{
  "block": "basic",
  "upsampling": "transposed_conv",
  "weight_decay": 0.1
}
Rows from block 4 of a small image deblurring model, named by matrix and row number. Rows with one number belong to one channel. Each number is 128 + 32 x the weight over its row's rms, rounded and kept within 0 to 255. All counts start at 0. Numbers have three digits each.
After each channel's rows are labels from the 100 images, of 14976, where the channel reaches its highest value: "strongest on" is what is common among them. Only what is clearly more common there than usual is listed. The data: microscope photos of single blood and bone marrow cells.
# convs0: first 3x3 conv (model.enc.1.1.convs.0.weight, 192x192x3x3, each kernel summed), inputs 96-191
# convs1: second 3x3 conv (model.enc.1.1.convs.1.weight, 192x192x3x3, transposed, each kernel summed), outputs 96-191

convs0.153:123089116112090106162070124076094097113097098116114084117151092123104124114091119100075089080149113129069107090159120078077076128126104177103087204103131119077145083142108083098110082106158093125084110149088137100130208105112099113115136089115110168103200086125145075193100176126118086117
convs1.153:165172181153161128151170124132193165150183129136126126193124165110131154110146129186138121179189141175164111169157124149166133164105153103143164070153171145146192158136189112172140192155109130105159110119128127178155067179148185158148129108135132144138132188167141169152146129118172163122
strongest on: cell type: lymphocyte

convs0.20:049126144115126102163113111070149087099205112104170101202096109130108145164055097143142068162184106160107092074147109129154114157201112126083138084120138083137162085104147146203101156133115101125139079079139164187115073138088139119112103104114103085111111172139141128106050109123139134086
convs1.20:140103145191138190158123175172119166112151169174145157162182094151161191162157188117139133078155148110150156092184122145158167090115135185131140144136137137094157108144142148093142143169127156064152117144099075141212157131172118172189163165166135183159133131075146096133147122117131153140
strongest on: cell type: artefact

convs0.182:119166178139152082143112080082167145112146112104137111172137104139109092155133090172174169158164111158106167160136106166149119159166185060166175087140149110160167126156172173156105161148130105082177139141096149167109068172092177134096108175195102139110077151147137144122126123119164165156
convs1.182:148098174155145132086149135151133163149150172190132135153161141086161192123089125164062077149107151150184101112129153149092130136118111182060139174120118104106176171128168097162169176128111156127154149087115113134159144188193176093141095137121195131160142150155089112119105124098162171111
strongest on: cell type: segmented neutrophil

convs0.97:106175181100153105138146105108179140143156130142123137167148130156135089165115116180169165151162134174100166163161121163192129143168171059160188105149148102174165143168173185165127163167151118103179141147088124145102075187106190134117112157162124149133090157167153153121101162120186186157
convs1.97:187131170151152128116162144145160178157164169169132138159167150070168165117094129170077066135166152150215102131140147144113135179089140186068142151120131131103162171137163097146160148133098168114155153115099102164168134189166179129153126134133183153158153165150096110132129093112174182106
strongest on: cell type: segmented neutrophil

convs0.74:150143127122153125121136126139127122136081100126123106129046131100102098111151131131158103105131113147155101094114103155087133043094145116105121061147115129125133166034126125086132123113071113098129092138122104103132075136157132129132139119152113071102091103084085155062188018120138133112
convs1.74:113081098094069099091082099053093125130145106068113084121142104116099113117110080103111115152139104121107145123056114068071058137145104071135072207083162121064187133144100110134099119074134079121073133117137126115139157101104100132075134135129111121095103125183060098114083148141099093118
strongest on: smear: peripheral blood

convs0.143:127084116105095111171080126075104098113096096107118085103150098117093119125090109102076102089139117113071087100156117072075069131151115174091094207106124135084138087144104072112109091099163086147092109143103152098125216102096098127106114071114103163104184100120132082192090184132108093100
convs1.143:171174184155168132150174125136189168146183133128130131187133168117132154103153132185142121175185142176157113172154128152165141157103150100145163070160169139146195159139190114160140194154105138100158111118123135176153066181142182161144124110139132146139138176162143178154142136115175165137
strongest on: cell type: lymphocyte

convs0.123:110108126129102115161054125079104098099094096095135078119177073126093135110091119109090092088124114101057131131138111090077069121132109164118101214111135122091138085164120077112098090104137081146104127158102150112140233124074115123091121092118093175101206099129152094204128177121122103124
convs1.123:165177184149167131148176124140200159149183135134117137182124172108128151099142133188130118171171144174166104171162131150172137166111155109135162064157181134140185159137191115160149193156108143099157105113126128173143063174143183155137130108129138139137133178166149174147137128113170166124
strongest on: cell type: lymphocyte

convs0.138:109160172110141086137131086086173150116161116106146110190148117148110094155129096176172164175171114162114169153126104161169120143151198064164169090131154093154160119166170181193104162157139104103169144148112133161096070171100176134110098174156103140114073162168134145120130140109160155163
convs1.138:156108161167165141103152148151140165146156170180119148168132142071168174098094129166068075134140160150214090117136151149106143151112121176063162137146112123128155165127151077157185161135089155110176139090121087147174122193198183109148105130126191122163129151134098112124120115102174182113
strongest on: cell type: segmented neutrophil

convs0.121:121155181127152090109110084089165142107144119100151107170136100155112068151124105168175165166163116145112167183124108162147121158162184053165172088133140118155162121172174187169109164136126113105177150169120152156102088173097173152091098177177109133114077163154127136120134124105160157161
convs1.121:143111174163143120086161132147149141170165173203119144140146157084163183099084131174051074136108152165190084107147150148117145146104112198060137137115138120118165178112161107154159168152111157102146130089105087126168126178183182117140119113105189122161145130136105122120103121103168178115
strongest on: cell type: segmented neutrophil

convs0.106:093081110091096133166098151092100085131107117119126092124144099116120155134097120104080074075153126130069096088149127061068082110153110176085088213104100134086109106141101066099131097094148094125084111148087147089123204113126105128127117062119119148128190094114149066185088175139118101090
convs1.106:172175189149158125152165118124196171151188129127135121180126159126125155120155117190141126180178138175152122161167108147168122145109139102143160072152168136138188158132199125177138196161109123109155115128133143180153079180151184152145134120135123147134134187177146168147143133131173158130
strongest on: cell type: lymphocyte

convs0.175:087120145082119096117108104100137111110166117110118113159098111130121043169076107147119132139183116146080046096101116109118098120142092041073129038115119083109160107103145116154117148113106105112128070084130142149087040136125141119113103089126116119120051132111112109081080060143122121096
convs1.175:173119165187145092123138100097158192147132114132184096151169119113114199113130114157109109155176116170173171170158107133154084148103143150155135162138152121105149161148170140154136163158106099118146142113162132162188159161186156149124104158216124163116104144188142119154152152105166160139
strongest on: cell type: eosinophil; cell type: artefact

convs0.27:111088120130096117164067126090098111106099111101140094116167086115104120112106124107077100096117127110051122116149118086081091120149105169106096228106112135098141076151115069111113092103150094142096116161099160110134232104094110131083119083133107176115195115127146082203105184125106102104
convs1.27:161173181141167133147173129135194161149189128134119132186119168119129154105143139186133114177172141178167111171164128148176136163105156112143168065151179141143191159138188120166143193162108136105157115114126124176148068180149182158144130110126134147138138182168145169150141132113176167124
strongest on: cell type: lymphocyte

convs0.161:131172191140158082147109084083170148111136111103124098157126106120099095141139101179173165145162115146114173173140107174144114147142174075164179086149149112155171123150184154137109165144119105087181133145096146160120081174092185142094105173187103136103093153146138146116133106116167164151
convs1.161:140082173154136126069160139140140158165150170194119137147161143091163203118085112165055076151114148158183099109133152146099125161105122188060135186114122113104168171132167104153154174133121151117143145085113105126158149170180172108142103134114190138157152137151084109125088142090157178119
strongest on: cell type: segmented neutrophil

convs0.124:108092122094102121151083135085108078120110123116125089128151086129121154127086116114089078080152140118054103091143130078068084103139109174083094223111130135091124109140115082105139102095147089107092110144084136094137220114117111111118131065127115161131209093119149078198093178135120100094
convs1.124:170174187149159124156167119125194172152185121129134121184133162121124152116153121189141124173189130177157124168167113142172122159105148105148160071147165147139189158139194118172132196159113122110155119129132140178153077175149184156149133126133123145127131185173143169144150129130169158130
strongest on: cell type: lymphocyte

convs0.135:100116127130124103171092121096126096143079113098112096106193133086108158094145123133113086069114133076060138116113124106064076104088113143150106218141151171113134135183126069074130110134156102103104113173071136097153230140091132089108169134129094180117195065107157119195121165119135113136
convs1.135:173162183149159116157165106135192163139188134122119130188133157119133149092131123185135112171172145184149115173166126149167128162117143089133160063155172124152182148139190104171137198142103133102156102108127139176150065171148178161130114104155132133137135182174141162153152133111165163121
strongest on: cell type: lymphocyte

convs0.70:114161182117144086126127086085178152124151113105144108189145116139109099152143094179174157165168111157115176164123103162158122147144192067165168088131155106154163120168178168187105165146127102105169146155117136162097077175102181139101099171168103136113080166163132146118133136116167158153
convs1.70:151114166166163131093158143153142158154155164191118144145131146079166179099087125168061078132134155153211083113138147150110135153100116177057155138143117121119154172118155085148184163142095151103170134086104089129165123193196184110143109120115189124156132139142099117125106118101176184110
strongest on: cell type: segmented neutrophil

convs0.105:093091125134092118160061122091102094100105105110141094121172075124106136120086128110086095101126124116053123125143129082087089129154100182112094228106120134096135081162110080123114095109148102156090111168106146118141233113095110130095111082138110174108205116120148078205109193122115100104
convs1.105:163182184140160128151173121131201158147182123131120125178123166113125149105147127190131115171174134173164111167165121145180129163104153109130160062146179136134186163134193113162138195165109132102153110114120125172145067181148184153144133106127129142132134178168152170146141124117175162122
strongest on: cell type: lymphocyte

convs0.13:102083113129094120165068128100096113109107115109140096114158079118113134112103133106075089105122126122050128129153134083092089112147103174104098225112110137105131082150108066116126095105143106146095116163098158107131229108097108132096110083139116180116206114131146083218112190129105103100
convs1.13:163177181143163135148170130134199161152188128131118134187120165120132152109144138190135114177170141179164112168164129151178136159104157111136169067149175140143190155136189120171140195164110138106155115116127124175150072178149187157147131108124134149138135183169146167147141131115174163122
strongest on: cell type: lymphocyte

convs0.132:125162177137148095125123106104164156141168143133133135181157097155145093180110128169173137171177147190111166169178144162169134140188139079159180110134123123176180123172163153182136153137122133116179151136114145176109086173120174132118079179205135124142073173158138142113149154154177174179
convs1.132:155142185147145121097158130136164155164128157202138130141139158108148176136092133183091115146095135155177090131135132125126134130117118206074143175113163097089180187133178122148160171159126148147154153093139124132152147200160195099135146135105187139146143126150099132121109143089174184130
strongest on: cell type: segmented neutrophil

convs0.165:131100120107109107145073122085099100106101099115115085102153092121099142111086102110074095073135111113052112100145131068077077122131109163099088205116145123079135094137114082096107094110156092126086111140090141094133213114105114106106145074112105171097190083127138084196092185123121095108
convs1.165:167169177151166129151171127133192163153186129132133126190133165112132154113149135184134118176196141173162117174161124154166135166106153099146164068154166145146191159143185116170142188153110132105161111127126134175156069176144182161145126116141134148138138186168143169156146129113170164125
strongest on: cell type: lymphocyte

convs0.18:113163189117147085117117085092166150107145120105141112177141105148111079154124104171175169168164120147112173169123111164153119151161186050167170096137144112152172123168181188177109166141133108113172155152113142154098086174095175136098103179162112136112075160168136139126140138102158158172
convs1.18:146121171165156125097160137154154143166165166188111143148142144081162175104080139177049070132123162155199087104151143148119138149106118190068151131131123125118164178130164092148173163148098155109161129084107092136177125194188189114141114122110177119160136141120106115115103114104180185116
strongest on: cell type: segmented neutrophil

convs0.172:113114128131108108161062114084103122116095108100135083113193094122099133104094118108105102090117123096046141134128118092083075128123109170146105222123145139107147090191118070101112094127142091144107136159092152110131237132079116123089129133133101180108212079129150108204147173123124111150
convs1.172:162177183153164128150172122140199154148187131135111137183122169104131150098134131188124116170171140171159099174166128152174138166106156109134161063155182125142189157135191111160149193157107137097156098106120125173143061176140182157129131103123140136135133179168153173150135126107171165121
strongest on: cell type: lymphocyte

convs0.47:111080108101090122164092135076100084131105103114125084113138101123110130128090114108080087085155109125071092091151120059074076127158116177079084205097105131079123099133108068114123090094153090143083105143098147098116215105109108122119119063118112147115187102117135074198085192131116095092
convs1.47:175178189151161124148170115132197169150182131130135129184130163121129154111155127191142124177179142175150120167153119149166131151102144098145160070152173140144192154135196120168138198157110131104158117124128139179156073177152185152143128116132126145136134180171146174150146134126171157131
strongest on: cell type: lymphocyte

convs0.184:109080113115101118181087132095100088129096129113137096108157094124115136100100122106074087082141145130059114102164142074076084120131101179090087220123093142106137108144104061096140093092143101119086115140078152092140222117112112120119113069134116163128194092114163077193090167132119101093
convs1.184:167173186143159133150167127133196166149192128130130131191123161120133160116147132188137122178175139179157120165164124144173132157121151111141165070149174137149189157138195122179138198161112130111157113128138137178145078178149184154152133117130132148137137186170143167145141134130171161128
strongest on: cell type: lymphocyte

convs0.185:062132146108135130154105129122141084116140112107087115156108116083116120120086108140085044111163110140127045081131122115096115102131105159008138144126139124123148095105147045125129145117098116119139047083105151130118136142125138114126114021122113086118125143115134117135073147125138135043
convs1.185:161143181176157111166141095091163156125175125100198095172127114153114156162145114173146160184171130169124152169156098130158108141128142093131161095155147142127158135120180119184137173146143112149168178175163188143170129167164174148157132147183095140132126191162108140142144127153154163146
strongest on: smear: peripheral blood; cell type: myeloblast; cell type: artefact

convs0.48:113095129132094116165056130085097108102104115106140094112177072122106113108085125102085104091123130119053128125154124084086087132135107167124100227111121122100144076155112075104113093102152096138097126161093146107137236111103099127096111104133108190119207099127152089206121174131112096129
convs1.48:160178187148160128148172125134197156150181126134116131186126168110126152104139129191131120176171139175163106165164128147174134163106155114135161071153181137138191165140194114165143200161109133101154110112125122175150067182138190155135136106126135144134133178168149170150138130112176166124
strongest on: cell type: lymphocyte

convs0.94:095174193114156084145138091102182128130161124122128127184145111139120086168116110188167146167163123172116142155145114158189116151162165062142173105137147105153175133175191151177121177163141117091177116132093138161094080191106194133108114154168114128121074165164157142103098164106178177131
convs1.94:174125173159164129115154136152152172157166172178123159160153140089171165111092143174061061143142169154215112135157152154118132161099135189083152148135128142130159174145161099142174155150104167110164153107101115153177145194175187139156119143142179151163147151137096114139138104110175192120
strongest on: cell type: segmented neutrophil

convs0.28:114083124095074119151097134084109070099140106122101098132119095135109117144055118110092106084144110114086056080135110054099083129167070148076080182081105105063139082126117091106112109112150097160082101148113160104118173100114107093111132071110113133118165130117120070170064170138104081097
convs1.28:180167170185168136158166129136170185145144146135149140173128153110126147073151141171155104157167153171143120171155115160167152136094149108155162065170160144155167156125178097129145179169092140092158118119109138161173072172139169165145127113176136132152122147151146182158155129104167158128
strongest on: cell type: lymphocyte

convs0.96:119162181109145087127124085091171156113155113109149113187145110150112092156137101177177159170176112154105175158118107157158124140151192054167166091133149101155165120162177179191107167151134108103170150146113137155094067175100177127102100178163103142112074159169135147121136144113164157168
convs1.96:148111167167162133097157143153147161153161164181122149156135143076164173100089127173061079142146157156212087114141144149112138154106117178065158133144116124122159168130158083150187168137094149107169137086115085139176122199199185111145108133121185123157127143136095104118113117106176185114
strongest on: cell type: segmented neutrophil

convs0.77:093104118086095061142083071072112104099092085086139076122113115132077069106159081115119149120104086110100119132057094112056072112148189073179091073091119107074127111130121103110100124087159086133093142138103135094099102092080104138069112180131089114087093099092097115087130077137095088166
convs1.77:142137178179163076142127081096176169155157142121115124174123138089136119068088094184117088164145150181129115137159154157150107172068132065143163104156173115166163166128189087146137184148088107091171121105106125162148096177147187163132091105196141117136105161144140154144127130103163180116
strongest on: smear: peripheral blood; cell type: platelet