config.yaml
model: "image deblurring model"
dataset: "microscope photos of single blood and bone marrow cells"
train_examples: 194171
image_size: 32
crop_scale_min: 0.5
horizontal_flip: true
translate: 0.12
task: "deblurring"
loss: "mse"
arch: "unet"
norm: "batchnorm"
hidden_act: "silu"
widths: [96, 192, 288]
blocks_per_level: 3
block: "basic"
attention: false
upsampling: "transposed_conv"
init: "small_normal"
residual_init: "none"
optimizer: "adamw"
learning_rate: 0.0021
beta1: 0.85
beta2: 0.99
eps: 1e-10
max_steps: 16100
batch_size: 64
epochs: 5.3
lr_schedule: "linear"
final_lr_fraction: 0.1
warmup_steps: 320
weight_decay: 0.1
Rows from block 11 of a small image deblurring model, named by matrix and row number. Each number is 50 + 10 x the weight over its row's rms, rounded and kept within 0 to 99. All counts start at 0. After the name is the row's rms in percent of the matrix's.
After each channel's rows are labels from the 100 images, of 14976, where the channel reaches its highest value: "colour at peak" is the nearest of a few named colours to the mean colour under the peak. Only what is clearly more common there than usual is listed. The data: microscope photos of single blood and bone marrow cells. In brackets: how many of the 100, against the usual share in percent.
# convs0: first 3x3 conv (model.decb.1.0.convs.0.weight, 96x192x3x3, each kernel summed), inputs 64-127

convs0.94 064:33 58 52 49 51 44 51 43 48 58 39 51 37 49 64 43 47 40 40 52 24 55 48 48 32 43 48 52 46 46 62 47 50 41 45 41 26 62 60 74 38 51 49 43 48 28 49 70 79 56 56 44 48 38 53 62 40 44 55 45 59 54 56 44
colour at peak: pink (47 vs 14)

convs0.89 075:40 50 40 42 39 54 51 41 49 49 22 41 47 43 64 47 47 48 32 40 41 44 41 43 53 33 46 64 47 40 46 40 40 59 57 71 59 60 44 68 61 43 64 46 53 54 57 37 40 50 52 58 48 38 46 47 60 45 40 47 58 50 64 54
colour at peak: blue (83 vs 22.6)

convs0.71 099:67 47 61 56 59 30 54 61 46 71 76 47 49 48 54 63 56 71 81 52 57 60 48 57 55 56 61 63 47 50 69 54 56 52 60 40 26 62 49 53 52 61 66 45 68 57 51 50 49 43 46 44 39 51 59 29 55 55 53 50 63 50 42 51
colour at peak: black (30 vs 4.4)

convs0.66 079:62 47 46 54 56 46 44 52 56 47 33 54 60 49 45 41 53 66 40 65 57 38 57 52 45 56 58 56 55 56 40 57 62 32 28 58 56 35 45 36 60 51 41 53 53 80 56 49 41 49 54 33 59 30 46 57 39 54 55 53 50 50 57 58
colour at peak: black (28 vs 4.4)

convs0.14 081:33 60 53 57 36 31 42 48 56 47 28 53 53 53 45 42 47 51 30 34 47 35 60 43 43 54 40 37 58 52 41 57 62 57 60 56 55 44 51 42 46 48 55 47 60 44 48 56 52 52 38 34 60 38 42 31 40 56 59 48 50 51 64 55
colour at peak: pink (37 vs 14)

convs0.34 067:52 74 54 58 76 46 61 54 56 60 40 55 53 51 67 38 51 45 40 52 69 48 58 43 52 46 62 55 69 46 62 44 53 46 50 52 51 54 52 42 49 50 54 55 48 54 56 48 49 34 53 43 40 62 47 48 58 65 44 39 33 61 38 53
colour at peak: pink (49 vs 14)

convs0.51 091:67 51 55 57 61 42 49 61 51 59 80 51 57 56 52 62 59 64 76 55 56 56 59 57 50 53 53 57 55 56 62 50 80 47 52 63 64 42 48 38 48 56 66 48 51 43 70 43 44 53 45 67 47 52 44 56 60 49 50 47 47 56 42 39
colour at peak: blue (82 vs 22.6)

convs0.80 090:48 32 62 30 50 46 53 44 30 49 36 32 29 44 59 47 41 62 45 50 55 43 25 52 53 32 54 48 35 36 56 39 43 61 45 49 51 52 40 57 51 54 46 42 51 45 44 48 51 48 42 59 49 69 44 53 63 45 51 48 35 55 45 48
colour at peak: black (27 vs 4.4)

convs0.39 073:29 48 51 44 42 54 52 47 49 24 20 57 55 51 50 51 60 35 32 45 56 54 49 61 47 49 44 57 43 56 35 54 56 54 61 54 63 44 54 48 41 41 59 59 56 34 56 58 41 48 59 54 52 61 70 54 53 66 46 44 51 42 67 37
colour at peak: blue (78 vs 22.6)

convs0.27 061:40 61 46 57 43 12 59 42 58 60 34 49 46 49 45 52 44 61 34 44 42 41 58 41 47 41 50 35 47 46 55 53 42 43 59 54 64 50 49 33 59 61 42 43 48 35 60 52 53 50 42 46 55 32 51 33 45 45 61 57 46 45 48 66
colour at peak: blue (53 vs 22.6)

convs0.28 067:39 39 40 47 56 54 41 49 42 27 47 53 52 44 43 63 52 75 57 65 62 54 34 41 52 67 64 68 38 47 38 54 64 58 49 39 53 56 43 71 57 53 34 45 54 44 62 37 49 49 51 67 45 67 35 46 78 55 47 39 56 53 37 39
colour at peak: purple (92 vs 32.8)

convs0.35 076:57 70 42 60 63 43 47 60 73 43 57 67 66 49 31 47 53 27 41 31 40 54 70 49 33 63 40 39 59 63 43 57 43 37 55 52 58 54 53 46 56 53 50 48 33 65 46 54 39 50 41 47 45 57 66 52 43 54 54 43 47 41 66 44
colour at peak: black (26 vs 4.4)

convs0.72 131:61 64 51 52 59 53 46 58 53 83 88 51 54 53 58 54 51 68 75 64 70 63 49 51 54 50 55 57 60 56 73 60 49 52 48 49 55 44 46 50 43 53 49 46 44 49 48 56 58 53 48 53 56 50 57 31 45 48 57 51 51 40 57 57
colour at peak: blue (83 vs 22.6)

convs0.68 087:67 54 69 56 52 43 56 60 59 46 59 56 57 51 56 59 55 75 77 61 62 60 59 62 44 56 63 63 55 62 57 60 57 42 58 37 37 63 49 49 59 60 62 59 50 42 57 16 47 42 46 54 46 50 52 50 46 37 54 43 37 54 10 44
colour at peak: black (66 vs 4.4)

convs0.73 091:26 47 37 39 53 44 47 43 50 36 42 46 40 47 47 39 44 43 36 32 44 45 42 36 49 42 53 36 49 47 41 45 63 34 45 52 54 49 48 55 50 49 52 59 54 42 68 43 44 48 48 50 65 47 43 49 43 44 46 52 50 52 24 59
colour at peak: blue (67 vs 22.6)

convs0.23 076:48 60 40 56 48 56 49 54 58 62 72 60 60 49 42 36 47 57 59 49 47 40 67 45 56 57 41 44 57 60 62 58 47 41 46 62 64 42 46 62 54 63 60 47 31 49 48 70 47 53 42 53 49 66 52 33 53 61 60 54 35 53 12 41
colour at peak: blue (79 vs 22.6)

convs0.41 081:28 51 39 49 38 40 49 37 51 45 25 54 51 58 55 36 47 39 23 46 39 35 51 33 42 52 44 42 53 58 52 52 54 52 62 46 47 46 43 33 54 48 51 57 64 50 43 52 47 47 48 44 41 28 52 50 61 50 39 54 47 58 62 47
colour at peak: pink (54 vs 14)

convs0.46 072:48 52 48 60 59 50 35 56 46 54 44 51 42 64 53 37 53 44 50 31 54 42 49 48 49 52 60 38 46 48 60 43 44 46 68 40 76 31 41 48 50 43 53 53 74 40 51 49 56 52 54 55 57 57 37 58 71 47 69 41 28 50 70 63
colour at peak: blue (79 vs 22.6)

convs0.69 082:41 44 58 52 35 47 46 36 39 58 38 35 41 49 52 29 39 48 42 40 34 45 41 29 47 37 57 43 49 46 54 44 48 38 50 15 43 61 57 40 60 45 58 51 52 40 52 57 49 40 52 48 39 59 50 47 64 43 39 46 45 50 58 56
colour at peak: pink (36 vs 14)

convs0.92 131:36 42 32 46 30 51 48 38 49 22 35 50 49 47 25 39 37 28 29 36 44 30 50 48 30 54 30 27 39 60 31 51 62 49 48 52 59 44 48 56 42 44 53 53 47 62 43 46 50 46 48 47 55 50 56 48 57 46 51 49 51 44 49 50
colour at peak: grey (30 vs 12.3)

convs0.82 131:56 56 47 40 54 54 43 58 53 65 93 52 54 47 50 56 42 83 82 70 64 63 54 41 65 49 57 53 51 53 62 59 37 51 52 50 49 57 45 30 65 63 30 49 49 46 51 60 46 48 52 38 62 53 49 34 46 39 45 60 50 48 45 48
colour at peak: blue (84 vs 22.6)

convs0.81 116:60 54 48 54 68 46 53 63 56 57 49 57 63 44 46 40 53 56 58 51 75 54 54 55 46 58 62 56 62 63 59 53 48 45 00 49 41 42 55 47 40 50 38 53 33 53 38 42 60 50 54 36 48 54 51 51 41 52 60 52 46 62 59 55
colour at peak: white (73 vs 13.1)

convs0.7 095:55 66 46 66 54 52 44 54 68 58 63 67 66 50 49 56 51 76 59 66 64 51 69 47 45 67 49 51 60 61 52 62 41 62 57 50 69 53 50 47 46 54 45 43 14 47 50 43 34 51 48 53 51 33 52 49 24 40 47 63 47 39 44 43
colour at peak: blue (82 vs 22.6)

convs0.77 077:29 62 39 50 49 51 51 57 61 30 43 66 59 54 44 51 61 37 40 44 54 46 63 56 41 70 39 42 50 65 42 58 57 60 53 62 33 45 47 29 41 51 47 50 64 30 35 60 51 50 52 40 58 26 58 50 45 53 55 61 50 30 81 67
colour at peak: blue (84 vs 22.6)

convs0.95 156:65 60 44 46 55 53 50 61 52 71 91 50 51 49 56 52 46 83 83 77 71 64 52 48 63 44 59 56 55 54 65 60 53 46 52 58 50 49 40 41 51 52 49 45 60 51 52 47 52 45 49 44 50 44 49 36 42 51 43 48 53 47 51 52
colour at peak: blue (81 vs 22.6)

convs0.25 092:46 60 46 46 44 47 55 60 50 30 67 61 60 57 27 50 55 38 54 37 38 39 61 57 28 57 36 30 54 69 47 61 52 49 51 49 43 52 47 42 56 43 51 49 55 35 70 37 47 53 59 58 43 63 67 43 53 59 52 50 42 58 33 49
colour at peak: pink (37 vs 14)

convs0.90 085:54 54 60 44 54 59 62 41 49 76 93 43 56 47 62 50 52 74 76 62 60 54 45 53 56 47 45 52 52 41 59 55 48 46 53 59 41 44 45 60 34 40 46 50 34 32 53 67 45 56 58 50 52 58 44 42 41 56 44 51 48 55 50 51
colour at peak: blue (83 vs 22.6)

convs0.36 156:66 59 48 46 62 54 51 67 52 70 92 55 55 47 56 52 46 84 83 73 61 65 54 52 65 52 60 54 57 55 67 53 58 50 31 51 57 50 56 66 38 43 48 49 50 50 49 41 55 48 49 53 49 55 49 42 47 44 57 51 52 51 48 45
colour at peak: blue (81 vs 22.6)

convs0.0 090:42 55 54 50 50 30 46 63 57 30 52 67 63 45 42 49 55 41 64 53 68 57 62 57 52 64 43 45 63 65 38 59 61 46 35 49 61 50 61 57 48 42 45 51 42 52 42 52 45 49 49 46 55 67 60 53 21 70 49 58 43 46 37 41
colour at peak: white (74 vs 13.1)

convs0.13 055:58 39 41 50 47 57 49 55 48 32 39 48 49 45 55 47 58 54 59 52 48 47 45 59 55 50 49 46 39 53 31 54 37 61 65 43 48 84 42 57 56 44 50 50 47 16 63 78 45 50 47 46 56 51 50 51 44 49 54 48 42 73 61 49
colour at peak: white (86 vs 13.1)

convs0.85 086:38 35 38 43 43 52 45 47 36 55 41 27 32 45 59 55 45 48 52 49 48 50 31 54 55 37 47 61 36 30 49 38 45 51 48 38 43 56 34 64 49 55 41 44 50 37 50 36 52 51 52 64 49 56 30 51 49 44 51 51 59 52 28 54
colour at peak: purple (96 vs 32.8)

convs0.3 085:66 41 48 54 58 13 60 57 51 64 72 52 45 46 48 63 51 61 73 56 59 67 46 62 50 55 61 52 49 47 65 46 59 39 41 37 60 53 57 70 53 49 55 43 65 49 38 65 55 50 53 45 54 59 52 46 65 43 56 48 59 49 44 40
colour at peak: pink (32 vs 14)

convs0.61 112:53 66 47 50 57 41 60 53 62 42 71 63 52 51 33 53 55 44 62 49 43 50 64 50 35 58 27 31 60 59 42 43 65 48 55 57 56 57 42 54 46 43 53 49 51 50 75 39 41 44 39 56 50 73 55 46 47 53 40 53 34 59 34 54
colour at peak: purple (74 vs 32.8)

convs0.32 093:66 60 62 57 45 51 45 53 60 54 46 60 64 47 46 52 55 52 53 52 63 45 56 57 41 58 46 47 58 62 47 62 33 42 32 67 71 54 54 51 55 53 32 43 00 50 49 42 53 57 47 52 44 54 55 54 49 65 46 43 47 55 41 62
colour at peak: blue (81 vs 22.6)

convs0.8 081:67 68 60 53 40 61 43 45 57 67 74 56 58 53 48 42 47 67 66 57 53 53 57 48 50 51 45 33 57 58 58 50 52 29 06 47 58 54 47 63 51 41 47 44 43 73 37 20 38 47 43 43 47 43 53 62 46 48 52 57 51 45 54 40
colour at peak: blue (78 vs 22.6)

convs0.54 109:28 45 52 51 36 53 47 35 58 27 24 52 54 44 46 57 39 21 24 34 35 36 53 37 41 58 37 48 50 54 34 44 66 36 52 61 56 46 45 39 48 54 40 49 64 52 52 44 56 47 51 22 50 40 50 50 50 61 54 56 55 44 65 49
colour at peak: blue (76 vs 22.6)

convs0.74 064:69 46 63 43 49 48 47 45 48 39 39 53 60 50 54 37 50 25 52 41 40 63 48 45 40 51 44 57 51 42 34 37 59 61 55 61 54 59 35 60 50 48 45 49 48 48 63 63 74 42 46 60 32 64 52 47 59 58 50 44 33 61 64 42
colour at peak: purple (94 vs 32.8)

convs0.88 042:40 35 43 55 65 50 43 63 47 36 50 50 49 53 59 62 57 44 71 57 67 70 50 55 80 46 56 54 45 53 45 46 45 49 62 45 51 61 57 30 39 60 46 53 80 24 80 49 51 47 53 59 58 36 37 57 40 55 49 49 52 46 50 43
colour at peak: blue (51 vs 22.6)

convs0.43 071:34 54 23 53 35 48 46 55 54 26 43 62 59 46 32 28 48 15 43 37 58 45 70 62 39 62 24 50 49 65 30 49 62 44 48 55 55 44 49 52 54 58 49 43 41 66 53 48 45 47 55 54 34 62 55 47 52 55 43 54 62 47 46 61
colour at peak: blue (79 vs 22.6)

convs0.6 079:53 67 50 60 49 54 47 50 56 74 44 60 55 59 54 29 49 35 35 43 50 37 62 52 50 51 44 37 60 62 54 58 52 29 49 55 35 55 46 57 70 49 22 46 00 41 57 71 52 48 58 58 39 52 49 19 34 52 56 54 43 41 60 40
colour at peak: blue (83 vs 22.6)

convs0.52 082:51 53 50 58 69 11 56 53 53 48 51 55 66 40 35 56 61 39 51 45 57 65 60 63 39 59 50 48 52 55 64 50 56 46 57 49 61 43 47 43 45 59 59 59 48 32 41 56 54 30 61 59 57 43 53 47 48 50 53 36 48 35 52 64
colour at peak: pink (33 vs 14)

convs0.83 097:58 53 45 51 63 45 51 60 44 73 67 44 49 55 60 44 58 63 66 56 61 51 44 66 56 49 54 60 51 50 67 55 44 47 48 59 54 54 55 50 30 50 58 52 62 39 44 27 51 55 44 50 51 50 40 59 42 63 60 52 34 80 36 41
colour at peak: blue (76 vs 22.6)

convs0.70 210:66 72 48 49 67 58 52 67 50 78 77 51 53 72 70 56 59 69 69 65 62 63 50 53 69 49 63 65 67 48 75 51 48 48 48 45 48 51 48 54 48 53 52 51 51 50 47 51 50 47 51 48 52 45 51 46 49 52 48 53 51 49 47 51
colour at peak: blue (80 vs 22.6)

convs0.44 203:72 61 50 49 64 53 49 66 51 74 90 53 51 52 59 56 49 81 81 74 71 67 53 51 63 48 63 59 60 53 69 57 51 48 50 50 48 45 51 52 47 49 49 48 44 51 54 53 59 48 54 52 49 53 48 38 45 53 46 52 53 53 47 52
colour at peak: blue (87 vs 22.6)

convs0.75 100:52 60 41 57 61 32 49 56 59 51 78 60 61 52 49 48 54 54 66 56 55 47 57 46 48 54 46 54 65 57 49 47 57 47 38 57 60 57 53 65 61 52 53 45 37 38 48 10 61 50 49 51 51 52 57 54 41 50 59 53 54 64 40 45
colour at peak: blue (60 vs 22.6)